config = dict(
    model='segmentation model',
    train_examples=203450,
    horizontal_flip=True,
    num_classes=8,
    output_stride=4,
    moe_every=1,
    conv_stem=True,
    layers=10,
    learning_rate=0.0023,
    eps=1e-06,
    final_lr_fraction=0.01,
    warmup_steps=640,
    weight_decay=0.05,
)
Rows from block 4 of a small segmentation model, named by matrix and row number. Rows with one number within an expert belong to one neuron, the router's apart. Each number is 128 + 24 x the weight over its row's rms, rounded and kept within 0 to 255. All counts start at 0. Numbers have three digits each. After the name is the row's rms in percent of the matrix's.
Before each expert's rows are labels from the 100 images, of 14976, where the router gives the expert most weight on average: "strongest on" is what is common among them; "patch colour" is the nearest of a few named colours to the mean colour under the peak. Only what is clearly more common there than usual is listed. The data: aerial photos of the United States (SatlasPretrain).
# router: slot weights (model.blocks.4.mlp.router.weight, 16x192), inputs 96-191
# gate: expert gate (model.blocks.4.mlp.gate, 8x192x192), inputs 96-191
# up: expert up (model.blocks.4.mlp.up, 8x192x192), inputs 96-191
# down: expert down (model.blocks.4.mlp.down, 8x192x192, transposed), outputs 96-191

# expert 4
strongest on: crop field
patch colour: black
router.8 111:103120164156117155146124144152142129146144141156119116098115127157122104106114179124146146142149147147118116121142090118133105134116151114097143086094104139153106124160124121070145119086136159138122113146108117145160119092141158169088146105135076124128176141109121115160175119109126120129
router.9 107:126152093161124142133119144108096136138144128138104111149084136156140094132129113124142128156128126152094141143132117149109162122182119105137089105097143132120135135145103115106151136085125125134135102167195089182143099079140121081174143128183130117119173123122125136150156139137105136133
gate.0 094:132096151097131144143146103167145108106178155110134112088162137193112163126126173115132137085102177121120114127055127097126108130131136130114146194130126190124139130107129137179126103149110116163137121136108137105097126155162141152126141190116133167116148114133183154144163133120140127123
up.0 126:130153148160131099132153136144113121137122140146119135133122129114102138122133180157142058136127105150160129120100143159135113134168152111109174094142097153145176131169102108125121161110133136070123104147111104090161095132129145130085131125080164182167072129135113122159148119133091085126
down.0 120:152143124089129139120129151129137158153169177143133108103111114103141142130125145080114139143148085106137164105173110124135138157131156109143153130130119132145143114102107111105165129140169162104200109122121131175124064108161148151161147091147112133157122135098099192072178105117118120086
gate.1 015:138183123140125123130128085148137121147090103140133096166185109094125135162125149149127134140097134115162129127098122144134103129126143138152147206119132096104110120139146134131127125140117059133118125125102149114134134173098086125161115140115127114124118118109093045107131150195143187134
up.1 016:131107130115138197138148115093144135116109150111129114086174142025121127128124108134119141133142098149136124115128143119117147124140101141122130180125131109116097136101130130115125133155117165155128177104116193128106109140133133146169150136122094095124172129144136177143157115102175135120
down.1 017:140160119149115129121135120146073123113148142143108127131121148157092138135103120185143134086128103089127101148112120106138111151138115079142133117051155122135188158147122119124111111113106135126086181117131176141137133121145137122114121166141170122120135131134132118080140136165099152116

# expert 0
strongest on: building
patch colour: white; pink
router.0 113:149116120137133098116126108214110115164178100145174127111117137124149105135122201153113157130106074097178130116124123117117117136155138168083161095165147156107130120139142112105139153095134128083115118163098151132137112157126125159135142146107139150157121112115099120130164120128114074107
router.1 106:116096110127143101130146110185127132144171098130125103147091119129143086183127182135139088123149086070114110166079124055133136160172091128130117110115106156099112133124177154140148124116129102100128095160162113166136113146162124172128108136137113119084151143128121121119171159139120143131
gate.0 074:127106110123109125119139140097158119136151141143130129133164135091128146096118069141149105124097150160084118131186141207128118122096143096167122112139126128141149136157080113077104143132125115128116173117117091183123129110123111110153110099113170103129122128135086138164079131125099157116
up.0 067:105160120143070112129104139097144136152096125120129116141104113036122135119131063156154119146118150163114117123191139137156118130067135122140108108103121104143121135124105113096134144103137107107137130118135120116128109123163117168108141080105105077114151139102100110206076115077151152125
down.0 083:133177113086126118084156106137131130144133120133142130097105122116143113129135119095099155113087157144118116098143117131075127136142136105157090106150138141141178111123105158105145139128130121124167118148138159153123097139199138083123133145127104136128090105116209133136117150116146131102
gate.1 106:135110127136118104131109138085115121129131115126148126117102129090137123088118110175150134137121114143127121117134124146116152127108117089152125082111158099127125128124083105170088172124133107066126122113144077154103122136157136109147117078117161113127151125118096175181098121091124113108
up.1 115:132087136075158165127072100131137121114153128118130132159147128213139126138136170084114132093109117077141132136080131071143139144187145122157150187138120165115145127116164124106113098153124131106126107136130139140116116099122155162166123145089131166123132134129133110090183140163114146134
down.1 119:099106115144136151152098117131113119108137164105141129181158127146090140114123161154139098123178132133111141133103149115169098146142105155108132122102104119120094117095134129156143106110106153142110128098142130113109164148101116179103161130139120112122184150115095144145145120172100120137

# expert 5
strongest on: building
patch colour: grey
router.10 094:153134145162141175136096152137150110139118144156130133105132134146096141090114145166152146150142139154157122158132122127136083130110171120108114133162164103143098123152126126138129144109132154137132112141109155122142149111143126136105152132109090138123131139141143155173123101103131131165
router.11 088:123084133130129150123122128179146128130139095155126136108105134157099090120139153145136125088144104085150112163098094117125102164073120147091143056122168131152128140152188158126153151102127128110136137120122170107155168150099166169164143152151135115125135150140128115109134132130156094117
gate.0 128:112106118093151122122124084149062116126153137110136113134090116118133167175125121101119120097096127092111130139093150132150162110163102121154117147133134158108081116111142123166124106142105133093118096136163087087094112122121088085159117121145133119100150116141098122085129112142080135112
up.0 142:149121133102104081128146124093159108113037104124126131129133134189157145155127082127102146116126139126119118118093135146139152121141142150112102117142118101144124130131167177118098156126119126175125131128127090108101146098077131125124139101157135087146089130134139131145118129131142124165
down.0 140:121140095090138121131095149081120133133103134103081092122141110101144172127134112081099152153105155125141187152147169156152179116121111164175101147139116091122100144101103129121150162137137131159127124113145124127103088121143139148145125118071123121126110134114132124122115094141173135116
gate.1 033:104114114115107088133144125071170122134071135136129119145153114116112132154126065145126102115091137120159108132116123085137108135099139140161140167116120108134125117108119120151147101183122106139130138104148076126102112131151127171095107069072124119108121146125139108113123113127155108161
up.1 027:123105136115130168119124134048126118119078127136136129085148120174106140145134081113119089133103163127159119120124123140132151124110135128174163156119112134139125121123085144119132103177127098124121113112116091115119111124156136152082120064084146166133148117100112091136111120076161089129
down.1 032:092156108148127129081113151122097161136125090084144101115126124102151130133112093082119111170109155129063138093124121155137152130149112186131085098109125134108090127094136133048146132103115140172174123122121136131159097131122147104136134170115142194133115147126164147123115149119118115091