From a checkpoint of a small segmentation model: num experts 8, 203450 training examples.
Rows from block 7 of a small segmentation model, named by matrix and row number. Rows with one number within an expert belong to one neuron, the router's apart. Each number is 128 + 24 x the weight over its row's rms, rounded and kept within 0 to 255. All counts start at 0. Numbers have three digits each.
Before each expert's rows are labels from the 100 images, of 14976, where the router gives the expert most weight on average: "top examples" is what is common among them. Only what is clearly more common there than usual is listed. The data: aerial photos of the United States (SatlasPretrain). In brackets: how many of the 100.
# router: slot weights (model.blocks.7.mlp.router.weight, 16x192), inputs 96-191
# gate: expert gate (model.blocks.7.mlp.gate, 8x192x192), inputs 96-191
# up: expert up (model.blocks.7.mlp.up, 8x192x192), inputs 96-191
# down: expert down (model.blocks.7.mlp.down, 8x192x192, transposed), outputs 96-191

# expert 2
top examples: building (68)
router.4:118113103132130141131156116208143122161144145129148122169109111151135134144137161122129142111107115106148120142141195150169110162147160139115113117146125168126154134140097119111133156087106085091131094165131136168129112094094149163160117114083147132136141124109102116084124126147069190148
router.5:136108134075125150134143107136118138142189154050161098101138095149117147115123143060131148120109120090129139125112130125141101145136136148131141142135110168121116093028102112121137131135120172131153069123130129151109142151120108146103128138104101140103140132118104135074139143081132101151
gate.5:134068146146135136096108025107093115117143134144107140125114151184132040146118125115129140078114160115126097111127062135123147129107139154146132125110111123117098138104166121112132117144084165149121125146123110115106095151169113116103119127118128132141100117116112112180150121150168099087
up.5:138071142123134136109147009108107103136140084143111125144131142126106032098165134106130142099136154110142104110120093111129153109142141126109117118115117143133104185119184123142140145106134156137141119133117128132135114124177159109105127152132130130113091136119108129173128129160175141099
down.5:133100147152136134111127182104146126122134160157139118098142127102146081112131160131132141155100145146136113141126129123116138120140088169148136131132144137129136185174203123170149148148183101133146126124137128164174142116141145129125122141115103131130125199119153145128134114102178125125
gate.6:120123151131115112149077166135058093122113086085120126107114117103123166122111136136132112144107122158136093128134123135085130114126109131142119119103129099111083118142098122123130117132086138147095106130139122111122128137132115113106136122149113126132141105139135155208137119062161113140
up.6:130096129131122125122074057112166110123148110159137136131169125163133109130092140076132122094101154119150100121136152144129140163146140125141145161127118156133225146148155145148136137133086112131127121130129158121097127122222130165134127104130131121118133122122104197137135135066164094118
down.6:127143141104130126123141137136046126144139158148126134129162120191131097137117143208142122203163121158127146141106158134147116101139138127123138132169142154141061187132131132151109114144123137154106112132153143120126124134128135139116134159141139094144157142139116115140145166134161131151
gate.7:089120158143133134175127133137136115121132128119182128108157128134104113126093130121128112140111113115081098127139103118168103139110127109116123126126108121124128079118105126142124091127088130100148062127113086125161141139154154162112107129093118128096182145108118154149144127056198111137
up.7:149135095127122126095111180153074158124124144136087116125089110141152183127140123143124146152156143141178159111121170127096142074136109147161118133137147130130081149150114118119130160141151108128100174117156153129113123111082118103143146110152132129142080136134145082091107130117048159121
down.7:131066124128131154148138069119168137147135180120111142129147138111125176147125094126138114088156136133093129098146182118166100157114171130139123126126089143150187120132044155106118129119123129132138105135142114098157119145094129144098120102140133127148107125143156143095121139137074109119
gate.8:141104168127147122082143118101119167121112143114141127128109118134129167136164112111128134151126137143103138152214137139122155146117117129156128109120130104138121132087112120126138140115172172125153149136111124144138151143168156102138138143139145137128159112145045195170115146117126124123
up.8:105157107132120143176132121155121095140131099173156125153163118096131070138097142153122136115105149133154116129073108119133128124143108126115117167128136148118170136187143123136152121131075090109136103125149141105177124123110131145128113128136123129126110143114205108093129100149159102129
down.8:153094117077138144131150101175110150159124094111117126132104127155101143137139089161149121117173118104139131149115123111144113132110149171116135108111135126131144163110132141113105121143116130131130115136143118087136140141114126137118100130167133111131181154136104121108148152127142120130

# expert 1
top examples: building (86); parking lot (28)
router.2:126124130117122137187137101141157103163131106131123123152142148113102159118108089138158122117109145127148093202173109168098138120107123110145143141125175086133115158128089115159083113149052146148098157139133116157103197149153107101122128155138154126124166084146135121154115130129127149143
router.3:125109139141117169175152135135156105161114136143138151086129162127110169119088088158147121119125181118134113166155139166149101134052173108119139150146147150188125132138130137116125101101115130108125104145112117116163173131133142118089149124151120139132108132141106140101057097094119109146
gate.5:120122132110139100065155077136163118133150124114166146095124143095130115136154140218127117088115105077126164133119124119135123098135138107136149149158131125121138206111118128152088104114156142117095131129121147095153160132086106094132135165161101125173132159160055085108128136114132125149
up.5:115159156091126121139146068098177120144138083116141143151147139133139133144137126124131132129053150122114106146155127133142152162132131124134131146099135123129143212113173120154147124137085168155165115131141122129107130144255097124132163143108132125163135108120100204148129121152105193138
down.5:132192122149125148125125119051120157114123132133137116122145114156114101116145143111136159187130117163146164119134074154106139088133114174160136129114176094128147078156159116136132125138111117139157146121119123133112132102082118097136135124100139139104136122118108144128177106103160161106
gate.6:095167129168163102146168153149149132110103095179135137109115163152142100124106111166106118150102138148124120130169152140127146121131120124143116161111115151163155158178106110157131156122106151102119158140120104118155147159149143113121152142140154135169111111151146142154089131125146152124
up.6:163088130088091154108090102107108126144154163076121116148141090104115156129154147088147140102153124107134138128088104119129109139126137131112138096144142109090101102079150147098127101131153104154141100115138152137102109096110116142138102112114102123090147145105109120102165123131112103134
down.6:140052107074107120132109045117163134158123120078124145133155114146126114131152120139119134083146110130140158138109115137118145127141136146135152125135152125153144119104145120173097125160128138147138103134131145151069112122154134115118087141106148123108155133130138131147163130129147107153
gate.7:128083139142132147124137122131147136113135123119110128135095134156114124137162106105124118089143160108110133142161115141131145162131141113114109131120113112131176082129180121086101118105147124157163124127134145147114150111042159101115110126136154131125128116149126152106111168099077111125
up.7:126162139108111116145116106124130125142091143122139122122147113104139169132083143146130139160111127155109123091121151131131128120129131140150140113127130132130087168123089134138156134160077152117117128125126103110141114146238108161128158122111110126122150133116114119150135102125152139125
down.7:122095141125100131148160077100161152127131102089144147119126142181110155116104117143134133094163151099158153082127109159141136111117164142161129124127172115151142105082175105124128128144093107146125094122127131131119124098122130120128124143124113180127137164125128126139157143100146151134
gate.8:158171095123133114114133069145057104111131137221152128109104157152147055138109155119119132128078120125122085136116135130155128121153159121129136092126146140134118097186186139122127111130046126136066099111143130132126154127112118125092156146148126119152136074134095055147129144081077147120
up.8:138126147116138153107137154119147152129127175119142122106140149086139100147135144186141128123176147107112122122135118147144141132121130115123131132130133119101103140127087133116125114136152148134203091147112153138123121104178134134107128120141148126126133147130179255131110124124107120128
down.8:113123147118161160135121102130150153125136128125132124135104133245123087116119164118164167127113154099138111130108107145130106134130152165110122134119140094125152116179123143107124123117130080132142155140147154127103132127104144109105133142145104159132159108100145129111172096110131119115

# expert 4
top examples: crop field (44)
router.8:132121092151158154147136131151117138169157173136142111164135105119127148128151120118179139133119117128153136124151180113153113150131114157162129132173126122111100093134066157083165144181128128078131154120139124142159119140109135145109153140093126138120165124135116137130103100176084162137
router.9:141123119100131180149119109129119137175161196101169128103126140095135125115144114102153170127135114134134156135157122151143145149124125138100141114166148122147099111078094158100133136143115188153173125118104142177108116132120095115155162142099113115172166104129110156114127129123138119112
gate.5:141160119131129095130168109133206116147128108117097153122148141087121129101121107109137116123119127172146137132141138154115127141150152128113126120153130129124185162178205151171121122108131149133073173145124134124110124128203143125149128147142121108156108159117200189210134134137181143122
up.5:111148148135151099091128149170108123148111142116165130104132127113120196099103130157132121161149129172133104110158146113160151160131091120092116122122141138131131140155131135149159106140111152131102118131136136147077160130183129112113167139134133120144156134112150233194136123066165159127
down.5:120114123162130125119132139093116131119101064103123114111085115123144111120130097161107099101110156118108153136130150131154121159150126094116102139133105122099103102072042122152118126090183124150110138134124110125144119140153154127125102104103143122127132194136097093138120169144075127118
gate.6:117078145101149102097063107149051116126133120162114115174099103133148155126134186107133110118098133104123132123135126132114167101134152129135141137134094121130141124124119139169158117124132116119177105138139081090149106118134112090121151121121135127120104117158041129111155121130085101125
up.6:112088136106144098116084143140021113116123135163107120182116117149133168127134171126127098122110126136095141121132124133115182102134154128126137154126101122128151128137117130178119104110140155129146125141126067089148101132109092093124134128133137126102095122152048113142142128167069106121
down.6:098109112111120106122129154117135137111108102088124138127120117111104128118170125163091095130115137117157099118131079120124093114130120177141134106152110105128171159124176129077099105121156130116199115134123167126180108126105153121114100104117159164130164146130110107132149142128171137112
gate.7:122140138114161144140142115104181105099157094066097131109118157079093072125136151136133142132123164104181125116156123121102136141116101136128152133124161137132117177082176125122118135127136125139104100133114138114120123147161114147098111116123142121136132135098142125121167116115182104129
up.7:074133115146119152147145144122144120110077141164095126084071108180121104143145093144113150136131155132086114104150124119139145113112101136109076133115142125121076125155078126074128162130131148159129117123142115152154119111100145125107112109129091123109120119097098117139064130126111145107
down.7:082070116109153120126134135117153134097153126057112147161121110087124126117182176175130127106117120087121109115148105121146126164134122110101117142156086119130161153060113131125116128109187113124186117134125098128138114137161125119112094098142125131093151134139076120111152094158178120138
gate.8:153127115081111130133151041125160110118121092095121119152154135074152101152154142104131128076088117067133123170098111137168120133130129142116142110160131160137172188093156137124106142116102112113112082146153162128065137134159087158117103139138092121126136123149154115106138117139164137152
up.8:132145095102141167077143110126131144141115141105133121142096126172146151119152090077117161129142143118121164116146140102115118113136093118131093068142152117121094159075119134128150133146151153109127125126162130160106186105141157109118121142115154133117148114107137192170105116150167114112
down.8:143108118103095094109137137137122090104117112132133135124136143145075147132108104140105117099146118116115131128156120149118133104133165085138152138149089118155137148137188146123110135130147189109109139132120159132159141131110113120120111086093156106148122151111161128150137146158173128136

# expert 5
top examples: crop field (71)
router.10:132107101119150102131112089144125092123133103125094078129096139170111109151052154116152129101103134106138107130150105129123125131148148122110141069088134137164147109127149120091135105093065105130086113154123135131100122148119157138139122115138159123117157112163112120125139179075136117131
router.11:074141130094108161158147111095156152156115142112130165141131124143074129153164110097151125120170147104121148110135115130123097161107133136116120104099166137172155107106175166098118152136152169139157142144119170131095133143132151178072140128128146114091137133063155096106092124127136140120
gate.5:126121130132133132119149137181095143136176132169139121117083102213140161133132128133128105095140125123095120126076163130182129109124106134146098165145132153106086110175151131130155106121122098127090120127127118116148140142137140122162153137169120130082148101152113084078113145102086127112
up.5:084120133103112146141114113132180131120134125132109109124116100173147117144126125110137118101123159099095130132153156123173145135111125146158098184107138143116133135142149120155151104150111098165121129123139151130129133136156145185144125117143116120079155140123072070097153120113143166127
down.5:108133110187111134105111156161147116136139104151145136114089114115106163126114087151114111147079177137085085133131131131130114148146149113123075104116144131128171132174132121120128129111131134111131123143117143155182152136070150124127099135111118156137123114116136099076110171104123126144
gate.6:123076116138142117124133099126071105132147080131121100133138139100150100131120141138128135088120076090119074161093114113093121120149105112151139136094116114110122113114141104137118110117082106113120104130151117157142119138133082104149113136143110122127153123155085110073132131130070151119
up.6:104148095172148126123143158122079144127148080166134115103141116132120056105107137154109135160143072137137125134158104109071109092121072120122139105110115117105141112144127123126168149113126108067122139121114124150175131133154130108125137108116114130120127145125124134124109131160116104105
down.6:108074108089123123115091102107131091112125092112117152136165112115144106115094108132114102068118092147120113138119129114124124123156119170166150122122121135146203101122138107162091118128108147118100134117135106129114117149131099135140104116094156089102151134139110120125151120138138093133
gate.7:156169139114148143141161124101124142125134145051163133116129117103132143145154136094138117144102143114124164133124138136153118135130128132147112145172116139131130130058093145148118118128134119139165082121120144122129132148170108128136134180139106130082142101138111100100119122131080115110
up.7:071037107103129146116115101180133129125130136105102102129115077117156171114092121093130162069178158123087092122120157158161124137109125098125117126084156140120076124097088135149113132148131113139107167137142120152097164125080147132112107090160123128098144134140186121115139148124117162145
down.7:117114158143140133121123148095088158156118161144139115133082096116135176137089097151155124121143147136134098136099144160178111123116119099154093138121129141127128166133093115152145132141117079099136154146125138152186121129128151139119123143159114142114112143128162160090126134155115139114
gate.8:135094162104108142130124100099099124141124106097182095137065109123096135157122091109147134092094157083102103133089088123123163116124156121137111083110129106135073116115137127155098098115117093132134121140124147141089137123102135111105103119139118113112136124126132131131076167124157113135
up.8:156117108142113140152161124102127118144154091146106107150156120127127095118102119129131135129127063117164108171123140094071118089141075143131190125116118124112150125141165132157124161136115095073083115125117123178128117124155113144137113120098129113118118118114114141130113116191158095119
down.8:157124100132127161153129134159126083128141090140124126140199140086156106114161127156144158119099087126150105141137154088098111111141121175137166153093149161121111135162152119141127142188152129086095137134130100140126145146159075124144126094108132060149125102134105126156129097117166141138